config = dict(
    model='CTC audio transcriber',
    dataset='read English sentences (LibriTTS-R)',
    train_examples=15625,
    time_shift_ms=100,
    input='waveform_16khz',
    tokenizer='word',
    vocab_size=8027,
    arch='conformer',
    norm='rmsnorm',
    hidden_act='gelu',
    mlp_ratio=4,
    head_dim=32,
    fused_qkv=False,
    qk_norm=True,
    layer_scale_init=0.01,
    inner_norm=False,
    moe='soft',
    num_experts=16,
    moe_every=1,
    expert_mlp_ratio=0.5,
    slots_per_expert=2,
    shared_expert=False,
    wave_strides=[5, 4, 4, 2],
    subsampling=2,
    layers=8,
    width=256,
    positions='sincos',
    kernel_size=31,
    residual_init='none',
    optimizer='soap',
    beta2=0.99,
    learning_rate=0.0023,
    beta1=0.9,
    shampoo_beta=0.99,
    eps=1e-08,
    precondition_frequency=20,
    max_precond_dim=1024,
    one_sided=False,
    adamw_lr_other_params=0.0026,
    max_grad_norm=0.5,
    max_steps=4400,
    batch_size=64,
    epochs=18.0,
    lr_schedule='cosine',
    final_lr_fraction=0.01,
    warmup_steps=130,
    weight_decay=0.4,
    adamw_weight_decay_other_params=0.01,
)
Rows from block 5 of a small CTC audio transcriber, named by matrix and row number. Rows with one number within an expert belong to one neuron, the router's apart. Each number is 500 + 50 x the weight over its row's rms, rounded and kept within 0 to 999. All counts start at 0. Numbers have three digits each. After the name is the row's rms in percent of the matrix's.
Before each expert's rows are labels from the 100 clips, of 14976, where the router gives the expert most weight on average: "top examples" is what is common among them; "loudest" is the band of the loudest frequency at the time of the peak. Only what is clearly more common there than usual is listed. The data: read English sentences (LibriTTS-R). In brackets: how many of the 100.
# router: slot weights (model.blocks.5.mlp.router.weight, 32x256, trained with AdamW), inputs 0-127
# up: expert up (model.blocks.5.mlp.up, 16x128x256), inputs 0-127
# down: expert down (model.blocks.5.mlp.down, 16x256x128, transposed), outputs 0-127

# expert 2
top examples: the word "she" (33)
loudest: 250 to 500 Hz (48)
router.4 081:563478519439507577512450422386507478510503392557478486513497519513528505521469452453576535566574422541474577434509542490538521499592482408439519471505528429533445443482450510459442389499441480449500498532413458537478517453554498473455485483502519550461448477549486492507482448517456481515554549544531417436401543485409481495478470556504457467562457564424470441494482529473452401527423
router.5 090:489491524477519469503420434537517461557541431439472486473532508537535522495507536474447574494585500521446437438490532460490530591555488401418467524466482571505439444451373404505485547455533483445436520512505532442445472476445509419500460457511454415527520415444500474543577408475558476444547519599514463465462443427451462456542506494437419439504438559493518479448537478432538560502424
up.0 110:530443580493624417546459439382520528600522473536473477518562508482482509503439488449484502525489468453482395494434563454466456485553504402488477456455481504467512478499528565464505562509533423473450479505438456541462518488504664445490453482476513555456429484478526487512475475508513530531513494421487536557629464573434489512449492365430530480529569467501532401470510486548557463480553
down.0 113:590547500503520437521515610478507512442505479494544445472448597465441486492498494556569499504577467556554519523485572559359510506565561493480423478488491569500470466519586481530423483500455483462509507604439558571432518420432500505470418389526500499444493521422507491506453478453484543598509481446530521562568492624569516492437481502510488426521519467522521472545417513482523521476516
up.1 135:494501518511492471497545502478461437525534528443535511508493476488538554496487625479522527413561466460513571515487509546398502511541496477468530438449516509604580523493441462587532485500580527452548475518538511531531531596425418468423560550421470514571479488506413383496479412488630592492507546512494438541435461495562540580501483510444510439527518489469475435446541549476552567399537
down.1 141:441495539502559549606448514405489419416483467553421529495512604416452477546431534463526500449522475562528437485460452511520407571474461578501488560534541458550519488480489519595574465418502500514480485523595479504406541578434532528491493493457469549452480401546469581554375570574532521561523531514511509513500570396522553517443556479523512517439556531508480513486334509442497553452520
up.2 068:469515516491441512493506461486620473510467472542532503462502457471462478474553592544488470539452548561573510430486517504523484527490533502464427457487585523477570552483424519452474480497539561467354519471475371571487517469446492574459639506464510458516480512467461545485467454594458435524500462494519575554535473424519593489482431546462373455469451514435433535578489556454551418547537
down.2 068:466512447542443489441530555478566328563419529505503519504517501496520425535518456623465550559514490511486588502482472465423469560493501454444487521416546450429486471528503533523565524516426480479556479525541458608480510477527454471532636490507472511528492532513479572510459581498554444388453491461416504497525587400457420493499486596481509550514519590538567367482519543555509462474402
up.3 085:389452514490496506520548489444440417468477473434600425577461577493536535499545495527594532533459491476482502547462569467498511576469440518462478562486434493453437483470470513591474628494494545543550451534491486404486537563501417558488492439560491509528501461399455507401436493441532536509489462471516488457419488460508455530522476532488480504519420562513525620542484548476459557543534
down.3 087:516586491524502436603541521526477377508477517509543461497428559527537572571470530424612440516571484476523488498562534421502497512563472467554474563560454464484475437497475474569544501478432512508501508510554489523529489580533493535465549488456480507485488497520435463487453536496562462481525512608463571502467493519367510436556473482521563495460545486490497617487402530477544488431645
up.4 120:522497430487447535474506488412497622504460532635443434457483532478552576485576477513467621445428416501597498482490507497411595536493481449512451421494545540454542468525525494503476576476549646479530528488459484465546524607488589381431457503650461573452468468457530492574397542477429581522455461484516494477455425557604434477469548519557513430489430429499441431523472514483435526475514
down.4 114:466433456553503518499442607468491493550471512522549434607514716427512476451441614444511506465483425547536516520543541542478562385480539491523515549527399382476499471386444501487454526565592526525525529423494523493540462466489534471508414407502494470475512509546519506482503529575449456589502463528570544450540524498577508493542531531554498496492522572446542507498463535459495527485608
up.5 069:441483552529376488371458499516497488511458481526396558513488528506537427539431603559421398491529424471491452432525530524554516468507484490515493420491561521470466521505540530576498530438505461498443502388521626453528559443370417555493560446488480459423539461362482456403543470454410535423505440481539516552448470509554489530457509455462445447462434518505448538517446402532469427473518
down.5 068:543456564494536411488499471520505436482512521526501505370498469520492447515567594555572542494442491487527603478517516490422467459523515492519492568465497438484446478543444451442476563428574442508503442422558494400540469560440495527418415508476534498530576519532490517473458556594522440622563486570491457508555465564550567443570530519504430531541505553543522511495510565585442447637538
up.6 116:473511484471559395552460509491534485533360556558500557519603532489516505545514508470532454475440434423468456547501548566477410456497509486436545458493496454594562590532446519560520532479456481521509499505440489448511450414508507403548505459459482540479513485546462478560521495518512537490486496461440497459515441495517500517472543486555529578543508516509545493432536537416520631527479
down.6 115:535590610536519600556489486476537587399417478450578458488462557541525443529493467584452524559519497428512477427525490569439475498408457530490495555369517478529563428483544545548426490521648522519433492541479421510606459485443396506519545481471510505535493443450455433539531465499481616467443514521470460477476411627449575499517479490502459499492511442493453661582448463519495529534491
up.7 124:519501455440498565526529497424533455491498466503530482491417551463640516480487471518466509582564495491534523486510547474396498591572484509485509550477425504377477408482520540618495567539374646508552518493542421472560518559431491505557545517512439494497533553522553478572410524499528531485490462552579459511478544483497508471532525566474552438560495482521567523548615490455522497496468
down.7 129:467495427492480471448509533508476649548553464488505456492498568609539459505468544481581441474503546375512418557498605505505427461516543538470518537511523473434485463512451502524424458496419489500472454596564510432525538528453541523502510546556500509549495470456504428421437540489532533430405425511532430560531486541521537495518454480493511454552608566480481471434498430501475570511412
up.8 064:433533513552573446533533495519554463533476483542463501514522504531497477488533537414522555575426500488562453407488543468560534579439484508453426528467467475478451512365503575457507553530528418535462599465520499522591503431492543480499557439460511494553423467517481478459549525556482475523506520465572600468459407487536634421544524433476578547359481521567498488475535498489452459531518
down.8 068:476598511481498472453561492535530344535530495540515472433472534513468509591557464504492503432502493491413449489479444683379571536572455493515504490494525499475504423557533548600417605558511493520532505471520456498413470552556391429600525533471550517507547491434524468510508469456529490429395528467485529509473545460522468458596517460526494568476473437504484507555427509561502504540456
up.9 165:536438500415434470514469483493519578506506405473490497509447540483481473524522529520407517655522593509344541523490506498560453465479555530468486508537561535455529524583440613531523523416541660572391480476509554529527546476414475534490473562536507514457462534428420547572524454515466577520544433499451503425497443394527483437525466569574449534496540563514509481443514535510567503478487
down.9 161:468524454513519472510485536448409589392544505472518452540507522472537485481447470435527581505426518592532457502495425351460497515500454536410458561444554347418532475557568468486488519485503433491469493406625496523525525462454532442475476462420562474517487472507413535575539523508500482537520513539448490500472549506521579447488483478531431494518528453535535433534623502507579564488458
up.10 115:435518527543539431528492480501509579470434489535498551516638468506486506436463468519579428443473444483417441438542431553533490504423515455502483498482481459575474610479494469549443464404641523578533548566531507552445511439497436468509475506527545511455552484487533499500427511471642494444493511452580480515501468394466451469548464424506397544482480487426510543449468490532568488483598
down.10 115:468608524509480539593509514472438385531537480498485440461531556486561503494576517584476596525454497487538566510474571573422535433495405547532474454494503347585611523612492541540514454589580461407525530575468527403592508573476511497511443508523505472531536537548381511460567450455518566489473509502471448596434524528455455481491547453513526498482562459538443566513365540565415571464491

# expert 0
top examples: the word "the" (74); the word "be" (28)
loudest: 250 to 500 Hz (31)
router.0 092:451527492517521462501406427442523517526467517466504537466444585565393425511457596534419524460517502407485464453368438477484442561487514521406460464506493465507523413440442558515570487507482391501482460512530472580478439555511443540547462465454551531505494484542471536442585431445560512465548541443468508472491451516458553547468482424530524382548437552425492555399484430504536499542449
router.1 104:477552518432499577418450431405502553500526481500580473409403537520469485393501530550463554479560520421539462506427503465427547558489554546431483523523517516495403427521534513487506502469536554504541574534541515432507537502483524519584478529463465458521517512521488525493496466447467597598491527515504505494362457530526485508462465418484457447484491518533550489383550509510532555529452
up.0 105:512523554447442499501471469485407628493505438463498469453415544446562500505468487526520534459511463436527560497522535558537495456602502635579466518526580616465533574538446477516424458470366545589508487437475445434526540516404503458499506565468585485475537504539528479470507512515431587444492534511502376507386488475536526496379532550486530444437489599531420474412458515521463536455432
down.0 111:553483461502557499557416500503402541535583435528531459516550385480469524548548469546497476485476528476510453510567511587462407477491498543481615451517454512472482436545476549427527506495463548469543453428493495465495500484530552494449458546638461484440441567506421528384547480488602473632513569579467433542488544527500432552559515585490515478462435532491571406432434522452478514542483
up.1 088:506489521502481535390501515410502447411518544529523372488427519473486491522514507454507430506518495560501501417425492385488479528470454490468499447452495479422405502564541418578508439533538475443469540491602536530435482378524531473501418583508532520406526524533534399487471460520458505468512488526449547428428476491475531567477490519417513497493453510516489365454489448467425671477526
down.1 085:511504512559375568531570632554461500525518522447421498515458558493564512426526540462530483505547463452527480541447494410551460498483552442518611580468541487503544563376478448521563496493630506424490419443533544496431522509455537579495548499544429581517463541523627496548475498473524533468511548546475563539518502528463532409502485464531472525567531589522504560500419526531414476574458
up.2 092:432464431476468477456443508479573494473494539508485467525517451506469491473487385498578467559488553535510461380522510534475582494561436406507433475555472551489444514371470550551593572572542549479467501521472500477496476483423456424467462557534456468431457506486424539573493584519453529461504531541504538530548539484473487568538465382709494474439544483489457529454665528579453492464453
down.2 091:571560500453503426536557409517484477494449417562504551450470542411577533543532525579514510540500511575498522437535429441482504449491486471453563572507514429592510544491516426522565542614571587496531471550350400455485477452583413613498587536531537514572558516449480512594535528545515525416497476476513463516481458492541535455535550513508536465477487463494562479441541425460508511403509
up.3 116:458527498433428541459412504492517559563475565457526471406457476488476538495570478482435480478559450475581568525516443479484437523550563422516520452482530540544473544580464447483541450429644593488561464451480600496514566458495517492414528434520445456414568553555537453436518451527413478486509454447493481391470536482521459518538462441398557504487427390480552504488496540567499498583496
down.3 111:513568506443488550421398526576531532553564444414585518421505594516483522525502457562568463549549545477429525470547503517563554530481498446530501594532489498576442497467516409460587553539413510467499523476524472414564447553560540563534421543567526514551569573510556446471518501519486574532511468336448513453512495491533517436498469517462481493486490500471487321510517449472535537439494
up.4 101:512451511474520453552585496507436556399461411534436494519560452560505518591482526477502487561485496505396492465517526494449459549435600555613552512549449491488497450509512594507483435541504521488677444495438444417547418449509464583460584498538485439484470418474533597427547419490434520472520507567469553477518543444462566410540468409417634518531570527507477486512573476504485589540489
down.4 095:539409417558470504483445518384563462548533496547568487512514442549498426437462496539515536555408550475470548600502515435384452476494543525485456455530436443506529479453467458469463535529385540534465524589525477464495495443405584550499552489575499474510554426501451468522496439489443405560455459514512472499473478499409451485518497461585428506543411576520481553525466506506516616425475
up.5 097:560484499546579452415479532564487429450518399496562429492470522512484595534569481450460525433495402565530542468466556504415387563512417527473536431484568517518533434459448377535394474484562512478431407492487457556463530569430516530533461494561461440530484489538495546558496491517499552505488576425534609540454509538485461421473445544472487512524520461476475479504514445593464388525545
down.5 097:489508572462511529528403402602567600491514427512505458432446516454456549475498542516519410476514505537484436469487551584471487515498492574513545427463414416520551507441546503591571494519455511525528542621434459678483517526545436450457366500482511464461561538480487489458421473461466499449486546452530485464537517548534489478431409528367539439485444455507491537551482477475405417434525
up.6 084:395484505511511432501505460504492495521464440479440556583536449513487502482432552511486523472490558425438546535468426453433502529535496526529467474471521458562477662464533539594551440504505445481577530454503561460497443448410469495488502509533488482527442513475569531446553495503522386480537499485514414553563472411421545391527460505495439532529505512457511645566531481500417569510542
down.6 087:503498498486624523442576494466475670567566524545430550453540394547518565510479605499482575471477479457517458446516428609452460490488485513610409620435569631537571395534499524426550489494524513486499537528549476416543484467483510460553456441537500463467498523562548473543549456549519480473523506553524544556531465434526505581507475511510423574463507599477609495604488420536460546537478
up.7 117:503532541486439558441518577539515544459487474503492456460463519444517492599477446539504525528560506508530425413534501514579567502507583534488449517521454519453445486474454529416514434490535595487519585467486468589498528487433501464430472535525573474550483453527481466555476352550514621444515487535564573511495579489456524561461416632476539499421514585589463544527557443515505622530489
down.7 116:428500500496511473549473618451432599538554562572456476489489531553504423557483531478577502440486529484559560554458538576493372510536475451543496444487500460465450502447509407518528451420422464536472460704455543366428514515438516544479601470564440486507506437568512419487472553435520479467544449500542438517461539608490535558544548476481522519532492524520483567463579475468408554480529
up.8 105:547550531511464472470558500491502622458488535527496507504561561534477518505488524569530550476473524478461431551544451490457432472552481460509455481484505562452481491437533536599480567597568461523462565495558608567465512540489525625494540486547541545495456468432461499439511472416492522465497456491540419484569479568567527511463482438521463525458554475540508486630468497429438470516426
down.8 107:543436522601452409550489519582478463461534513523513491573532512518512502510505583516508493420480479527409510512489476511492547411448478480526486432546481540489569441506549506407444532533490559457523573569541540427489504480503425517483528459529554493595490612535488489480486520409543531500478517614503509450413495485520527433538533520528529467548538467518492560477531517521479471468510
up.9 086:483495498532539462495500465547441546368464520514496475557526536615481434504485552522479505511404477617508440431555613524495456552576602507505476491433528497511466507502476437520573512532517462530468541565510462577495517518492586563513539498603507465541357462491513528581454532437564585581512436492492497592413507440439420482441482539540485527615579541494486488502420472479495435509563
down.9 088:376585430496493547522454364502519507503520463497478505539511579604530524544390503487563459504498537448570454512566535517460423473526440556420511492582602417529465530469521543540548546440514513491484483449488506491457444510463505516485507542476478538451514514548480515551449529535505422471433483482453474446505531421447535578465540503523540425502640511511419600522512498475477393522508
up.10 095:483555500506493433424465490488514508622503444442554411497538550556528541473518401477471452430501523544495359392460529427456520549543559529457523520584526544482430519505527516526504361531561421486562427529494502454497560481575481597484473561603509445507434471512496508564438422510436563482453381473545539508478635518524383467568573499524520460463503464580423573517564512573558507485425
down.10 091:482558492496493607512553488444509432442544456508460465464547585525467522455472484577473522562493553528469547494443466477550579489501498470555486512491473526536350493483556462515497491438493378460545501326485497556486452573553485556495333564392460502427460481448406513546472436457558525446507437440550465540463481520509470426443532532522569471479532410474547554533613441474497495458542

# expert 6
top examples: the word "the" (74); the word "in" (39)
loudest: 250 to 500 Hz (37)
router.12 103:551535454497521446422532483526466531536501496488434533447520457480498553430478443557460501568543550543432435513461515505572438429574429463521509539462443549509550470565535467487381515505440460476411467413573392526574457498435409433500509407425463491371571422523391473449495491377445510478494541446473521487516521586506573386566467555479530569529535464544541501531438524474468498512450
router.13 103:504498447427535504441464603493490488498539369432567538557479465526520531535540402444436468520486369488382451491535608429551452476526568554552517482516460464479542407504525476561461602489434513496543494495585464513547508560549509476436482482503520570519563487551494462543516510481475513445569538434434555521471541532495468545502507491387493537552545455510449507481534466509494457488474
up.5 096:480529468541504490424543478466511535580544500475500528520508372469476498472444624424441495487483576608410441412500561471521528485451537498525550508530459543486512483462440513543515593429494493522458417501525562626576581504598513585550537592499530452503555475504522606516441443471485415505448541500545486554531487410570476511541536511497579480459449518462538451457559459589466388542469
down.5 101:466468512471501488443494515433474478504556480510538442399506487553498500512438564473504539511520516514500483497473464439508477467528466530479446436361541551435596573642554511512406510541538454588548517484462478600528474505486610541521516516505539460365438504565603511559457558448491529549511475462542527568482606462557566527434491570559452497426527510449579507438456499530531464477554
up.6 093:436489509564416506532511451524511492400480445497520518506500587541498546520506472510527546501524508526534483470554515556454413558413589458463555557437485470402547583425487516506453479459573486560529552488466372545531600494476515421513478470569441618490554471476530472474575586475593504481522608566562442484515538489466509509424464498581447468554547514542458496449489471632545448483530
down.6 102:521450544389493483517536476454511426452467530522505556512497547486506499427467443471564500506501530466571580527495532526530414428533558506636545541510454572528464562507519444525449482500670566484563471532575554549526473587503412507552456536489552557500524395516475520558542483538537459462498586532534494581497572478488498470541473473504529545466503502566507564544531476514576471566502
up.7 100:506522605557504455454490433533540582520471489500501604460599516570446472473568420509589522634396547488456518536504514470562443545495580515435424592508504536531526478429520531480499481540497443565534546602470504475458420481583474401534598518476423461503476499458462566466539504557456503501444538536532458542556518476533460439480552524552489428454440470539595525531476466433453450478483
down.7 095:502463527506457512489590404540522534520483528495457459534480499472475359537515501415484393475528553561474429472436513605570509542456438468522586456505496405530453454499501394460574424490524475507539585497442459441508505427447498498406477485540538598540497412532520430533379444566534488634469586486491488501446539531556525429438567511490536475458519536522463503549536524393474520505630
up.8 095:557501479558488524532467484495472551443492548389577506589501482451572526509493434433519532557455499511568387530487559537510490423481512462572581553535503539485414567496511433531479509543527538547542463529409519486497484551509484387495518465486504568550442496478451480450499362498466469489529545541522516458397461539531504532499585534431387464498493552478518456554477556493489437521485
down.8 099:470506488515485511523484516533517500591590586537464433529500578504472493546503516539422509562519507527490466536455489524509422459449451464555415536552541480518511460510435480580439546499346534459456454480492419471454525490421533470474473518468539490533478493536540466614514523543495587528479527455387544536438521561542540506548544399530547475514494597475527587550509482511480478492478
up.9 094:505570486509589570422553546479634467554508450455507603427532465444490466518498581490495448497587479520421469464473489436535488363616594537478509492494527452493507504459536424528456578499482531401444454530530534603484490505529463592477444604542542431538573435541484553550410490569389590596457511419534573466472489538431436358537516480462494494576513579530540475551561474579513537525482
down.9 098:499561494540521458459550521534534520484522553460418586466448405481545520510491515603554504484543461476406524519493483397543563526558479553439571487525479490470532467536528434476364522521522622480492485463519357529466509395401511573487615525590535565449483591529537454458406456405387532516470421498520443494444456436432496526589601491480494511439497549514474396490543468483529527514510
up.10 091:541458491504607591501504518504548528432497542407504540487561489449532542456490543495531427556470547457444510510560475511467488505528528408546405519470452511518508564510461559442495539481544372515443445517498551525508400504564449474634519583487417499601582513615547489457501576554490496424453482590463583516488540568469442483474520442528569493509563508560521444536528571460529543473483
down.10 091:495537539582491501519442471545504484560586550508468541552480522453506505439517532472467480470550473472394443488537510543525514508528573523560500432459552463617451536440448508511424478486501500645517499479404523490496530439408488513503524549420498495662479514550537538523443480519471489589509384515567499460515489487469606512398529560542542386459538532558465593465570544500569499518479
up.11 099:495445520453413450510466461512451514482470393460518505462438466439528478472529554493490487546466511531450442440522575520519549551530480531470473521530465498466522552527492538534631530463391512547546523492537460470474469613534496452611530519524505433396467505484438528476473428445598494476520531513510488472519502404458577530479485520490535516469521503583558462465430553545427538537562
down.11 096:463476442490514542530480426520400490528414515505548514421488470551459492593560554552533584535498389521540536389492398552463541513516480499595530495423526501443472485575493542583474535531439506484527485462532472503456451428401505546517467498607506568576505543540456508561514517549616552440501468498544490539567465473481543526492449545488384474543570491443583551487560488517500522591529
up.12 110:570527498539443600506499534489477539575560469501393432511404488435533429497507458477549401550546488540429417421516446548577575498509453511476512485458500501594547483560536464520462553519487485508530500538389485471522511531479385534502473464490455526576511579522441501561478528517595536379449566525519469472359514469538512480536511499420422427520464528489520539510488555533526480569497
down.12 108:503409494499364515466525468485557473514442550514505457510524561548554534520471485383463516442439529543487533516453446567355517457587537495536438473427475583417546392496508489511497482468414468501554474523472517418512535535569519553483521538520503480575532554570517488457461480493387527517543515430522506634493525554433538463598576432520555546505580510511462522453517480521526614460414
up.13 098:543621495514539443429511476416480459534508557479477466548481518572539459490487415522564461441535488488488475588479535425535534598486447556478511436467535602508509447409457477481504414535402546457485508595573448456540574490482528475417491573502469511482473524468506510528435526470452592424458485498526536529417398481538470592593486530472479488571495475539436590462486520522469496532506
down.13 098:525559443568459509398500515572467422586507534479468511534449534480440568478510506490429454524494465464526548490568517524562520446497564525471525495547483545519501521494477417427530492493363588485415526429557511379458521574549470446457487532566472486595383594413430456482545531494499425484488533525541570607536499505479482497475454530541452448439493576485483503469527450430462497453438
up.14 107:552534523566554480508481509392379558511440467541513486452608523419647430564504432563464525539447401510476581569427476450479509542530536519529487348500517455441514499499444516454550527460488546511583540523513496442497412505510513472555466548543530427515454554560595453514506442480484548623559437537435492492514469443528533420545468502533557504591504549546477480563555555550561551527471
down.14 102:497497530483495552547517494539560457460511583577412484482521560451523498481439583486514433505462512452528493487491477580498561526574469590522467497473549494566588418474531625541550481481544576499517526513472493455442511486533463501581459484550498557445506564448417500566562552448517475387503474454459579524478535436497503499535505513461385441519503550502532545468476480535472372504494
up.15 097:499481456547465474483567467502498504509453454598468474379550619489454512515454440524444450589480506458552446462428535519481496419558494490466553496556550558560454512583497582501507528463488374528428483461483449429467518477524407518557576485460472503486509528556488553433428436531421518553439521481497544568492427456515609436506545527498481539422459551532435572539503514413501426405448
down.15 098:469479554451478455400422481519496451477544513519548456580479506529480461530491501454521487550537438539509464536537554510518502488525632553551494530433360430410571517599489581548527476439422559398494477441426516555464552504506627490511592507568508510523600433484547510586448469589462459565506554474549429495578568514516565527462517519450522453484430404487527385496571492469512538566461

# expert 1
top examples: voice: female (82); the word "her" (39)
loudest: 250 to 500 Hz (36)
router.2 104:526436467417461446502459488470603430477514415503484521416410456367457394472557530534535487474465488552450521490380487477638449450508535409411562397470461483464502527543500472483485380522402537477484434526512515521380475556503566472453453527463530438475397469501437527548480545391454537463465470441382490453510515490518491478368405496444525473481519549487452403568524511445536466443536
router.3 098:525596534500475569503442588468412559544478445491494442463473459492491471439409518481528537491505356531577499519497494524441506570498534420415417436364524526515489497537449416570494403464443478465373452483376529537445498560417503402470497515534492444571439546474588504552488456464539472459439532475531458428515532505532428437482486523535416453451475499513423530408544499510531559559492
up.5 087:498530534430516525436496526525436583461467529475538382563500492529468502513568425391513499508459445479470534467520593505573555474508410466475534489507458465479491477501497414526466516422471562495488455579482378436489527624486466501439483425434474420523515557540515465513528450551528541499479527592565483471506565546575528417433493611448545538512398572474515452564500509428491551611506
down.5 088:548547501487502514479525496467438490449414516507438456509518608606524563576509522411473477454535473482426567462467412454500440502504406330428478529465545500582483419575473453393469539446477483470540492471491539523515567478548510426461560524565530560508536511536421423526576561512468589546472606436519499488509415564482455521559516470474455531476514414534455431545392518614514451523446
up.6 102:535540475563467537509487464497518512472484465469466544493471602625493510562546534485533527572474377562576540510491539500512467506512535570529495430551511460606494416501468562432475406447555464545564443536457608548496467613471527461466550436466521460517506589478570479560462524488558521533563512467452546483569482543465440570465415500537521415462629589463465521540535469480542398514539
down.6 102:566491499439485411446338502499441466453403485472439431543502486425503501480563432437579500414455495499507544528454453475461545495519441495506594533500488496544508539610475525528368432502466448494493504495458572574515534530429544487484502435444506517476543605499502569496537625452481485495458447543482456478504475470560397529517434552446470500500503524495536454489452523562512390361528
up.7 102:524532540540438476503507482508563576484461493542538520494540507489451489565420587504555453596482379491541514498529372481507560439549476487438554495538572472500495423420557544557418513478534474577469467403550507567575489424460429515533448547478453470477513492568511524536542484516510529547494574526494518503419514524454428482427436497493475452491460454467492410551490491519518561376459
down.7 107:396535476509518549444453410491525463481561548550550457545482463499531548504495459424490480550425490576453496610500512560504519456470507543593542532482520501556493564449526543487572521550562577542487520510463520430407452513511523400494454602545489478514492501430519528568536524535627534527522439484533467593459491529452466519523490445445596469525528501490550460447533429561489509505463
up.8 102:513463548380437468555496480493488491473414488486514514527557518490549539595558631550554534536472591582468478455479492478517515579514581530461496341469438493514386579478535520513572583489529571469436539524572532489490465556505499505459454502477573485561514446481451548505523499507477410523497439517497400473505541457532538508600518514616514435491495431529485406501514586483466475468454
down.8 100:510495535464604532586506557480566501591500496520474460551540480510567536517443547536430510470435555519477515430487582599572551547462488557572629533405525488501487561454420636493484557478550499505515464494489501519496503561495418471438456554534526535454493497441480574462506519439554405578522485433516456384472464440497499496467389558586535476467509540545480564467490556412400567559475
up.9 101:523515465447495540453475436591581564577487535471480544515508582492463419523552509563452480550531560527534540499516524470543445505344365368492493454563502530479586497517505515501595517540394488487470536521591575459487572438585625470470568536491544560534531500525530529509437521444526548479574505566492516480490462456506484476510540510412537433541497499483497454504452444494457557502556
down.9 105:523521559366449546551559520565410549351469497482546404508543431489505513453477487458512455424493532425570425492525465469483490546534491479474505521538490369527471483570534535444450522456530514486441459662531462481461636540620567507512563437438507472484545505494502540457484592495551480491512528481516512417403484521440549548452556520462432514482473465522496505465560444507528526501519
up.10 103:577453509421494504475489558566514560501475517493526460506550496472440537497536517442462493517539518542386531445469530459576515555534468486578610435548498486401525472543577523479597591469440504438593531546488500493547451527484498468441532486519509393576520466577477540453419534509521446498516499507475528536514489468529399602534461556617511401483556462486511465622473593493494536466508
down.10 095:476590446416525522428493480420444403523493484493555483500482495474491465387486556532561560465534524470471472520481495405474594506462455433477434446508445453497488494492563535428489488468485384570486410596506559544486513536538462497511518480452527549449528455464422547543474486518508501509505579277488419481488601455481532546507465467398481475533466457542402495483590490583501484497466
up.11 092:563495554532519430631474534468530534541556480507420608409518462410481571391461516597458541398439514597509469496482510564417464525482551433539535448432442480453599497579478423493477522567523454504454447525605542548494503534577487529599431564558495531506504457522487461404540533499541492569461497529515502521538494506487512486482544605446497454511524519515533436518477523532532501587579
down.11 092:600456441548480544522516543471485479487580503526519435494516477458550477416483533424449474544529422433518431468528532401548462411557438381469531494521414506462506519428562556550561513550485445557544517500583524588449482499504503521528439512472451547504424539472520436509419647488421460512459391460498510419620513445445520476466469528522389404417482541498562460539508496460480603455429
up.12 085:422530452447517561473438488500410570512489577517458496577523529530410466497467427437522523456493510529409416453445536497477519540518433458511531565489561506447526398552512403494528474481439477456512485421464485528545431392466534474507558405647485557562558564593500508446485401489413462585395486556419468525576498526559583568443464483487514459500430494486558425429457435525469513510509
down.12 098:565566496504567564401447522543488485542471589448487458466580412436544459489487549446505364540557507522480429509540439453558535466480521526435429452529436496397452523526553545472423506462508531407492515532486507476560480542575476510519442437534553564488512405485447539415459530516550517575490455482481567466511506587448564486449627460551365469483496503475576473457548494427444455473538
up.13 100:522432431584458455477466483540613556479501459525484597482595489474470507475497475495488609496531558451499497480521551463557504407537586478495547506523524521491504557484485466609503472434532460490447441529571446449587509527572503532440540487422500632494550521470467467550533512522562473393529529441443513515577468544528581528505496516511525516509565565483345552586497522550496481507420
down.13 095:535412449507494571485536525488558410381497430572502467464520434491551499553480516455445546443431510516558579564496616513505463519516522457485473610526453551477477523464469498576468501515448514442525483423495511578565513461539530478517590535362595477476512520537579497591524493565453617511479542509448481521504541478462506478480479568410373528482556484508476464483498467460614361509518
up.14 088:524485517462544493485530474496546536590449496535544540503570479506529604482379542477474562519555523531496562466421517549491600505418520603556510470527541484524488547506482542436493412444335552507429475455466553532475522533548439438528483564452446540539552521412472468521505571525585491437538518539471524500384545573551510513493529476476538421463592479450478495435618461424532566474532
down.14 094:500428530453461387451546524576514539415458440498514490489472565459453534575538591459472510433476572570491541530518555516448398560405508481556525439534522544544548559534464396486520532477453539493532553670434529546501556513441463488540505580484514486460550598456566439457543542498576506428495530343441548532507554511505478568603578497500537417513518467448461481440547542433509423525518
up.15 091:562490470419558485495607481621447598427592496521496442451482473461473522464497491503478458540436548515456480405465502538563457583472460518449506498470584479479573446435454478516478509560542523489539507416494513476456634432469482474409601555612578468512414541520514466503461501408462606428411509462535481585512520449546504571483542435488596549460462510514492481540513563549481426584479
down.15 091:486588492487514548525563428503494451508549528526479521529474534499443418490517452474456529471538438430579430549479485510466512549483515480477485440546480460563485384567557563522497498537478445546462553575474574465537473554598479543513518515565443562514490381510576418563522525652488484497432486487414514430460567525519492441448497556514370506489584553525415481552533430532462496525505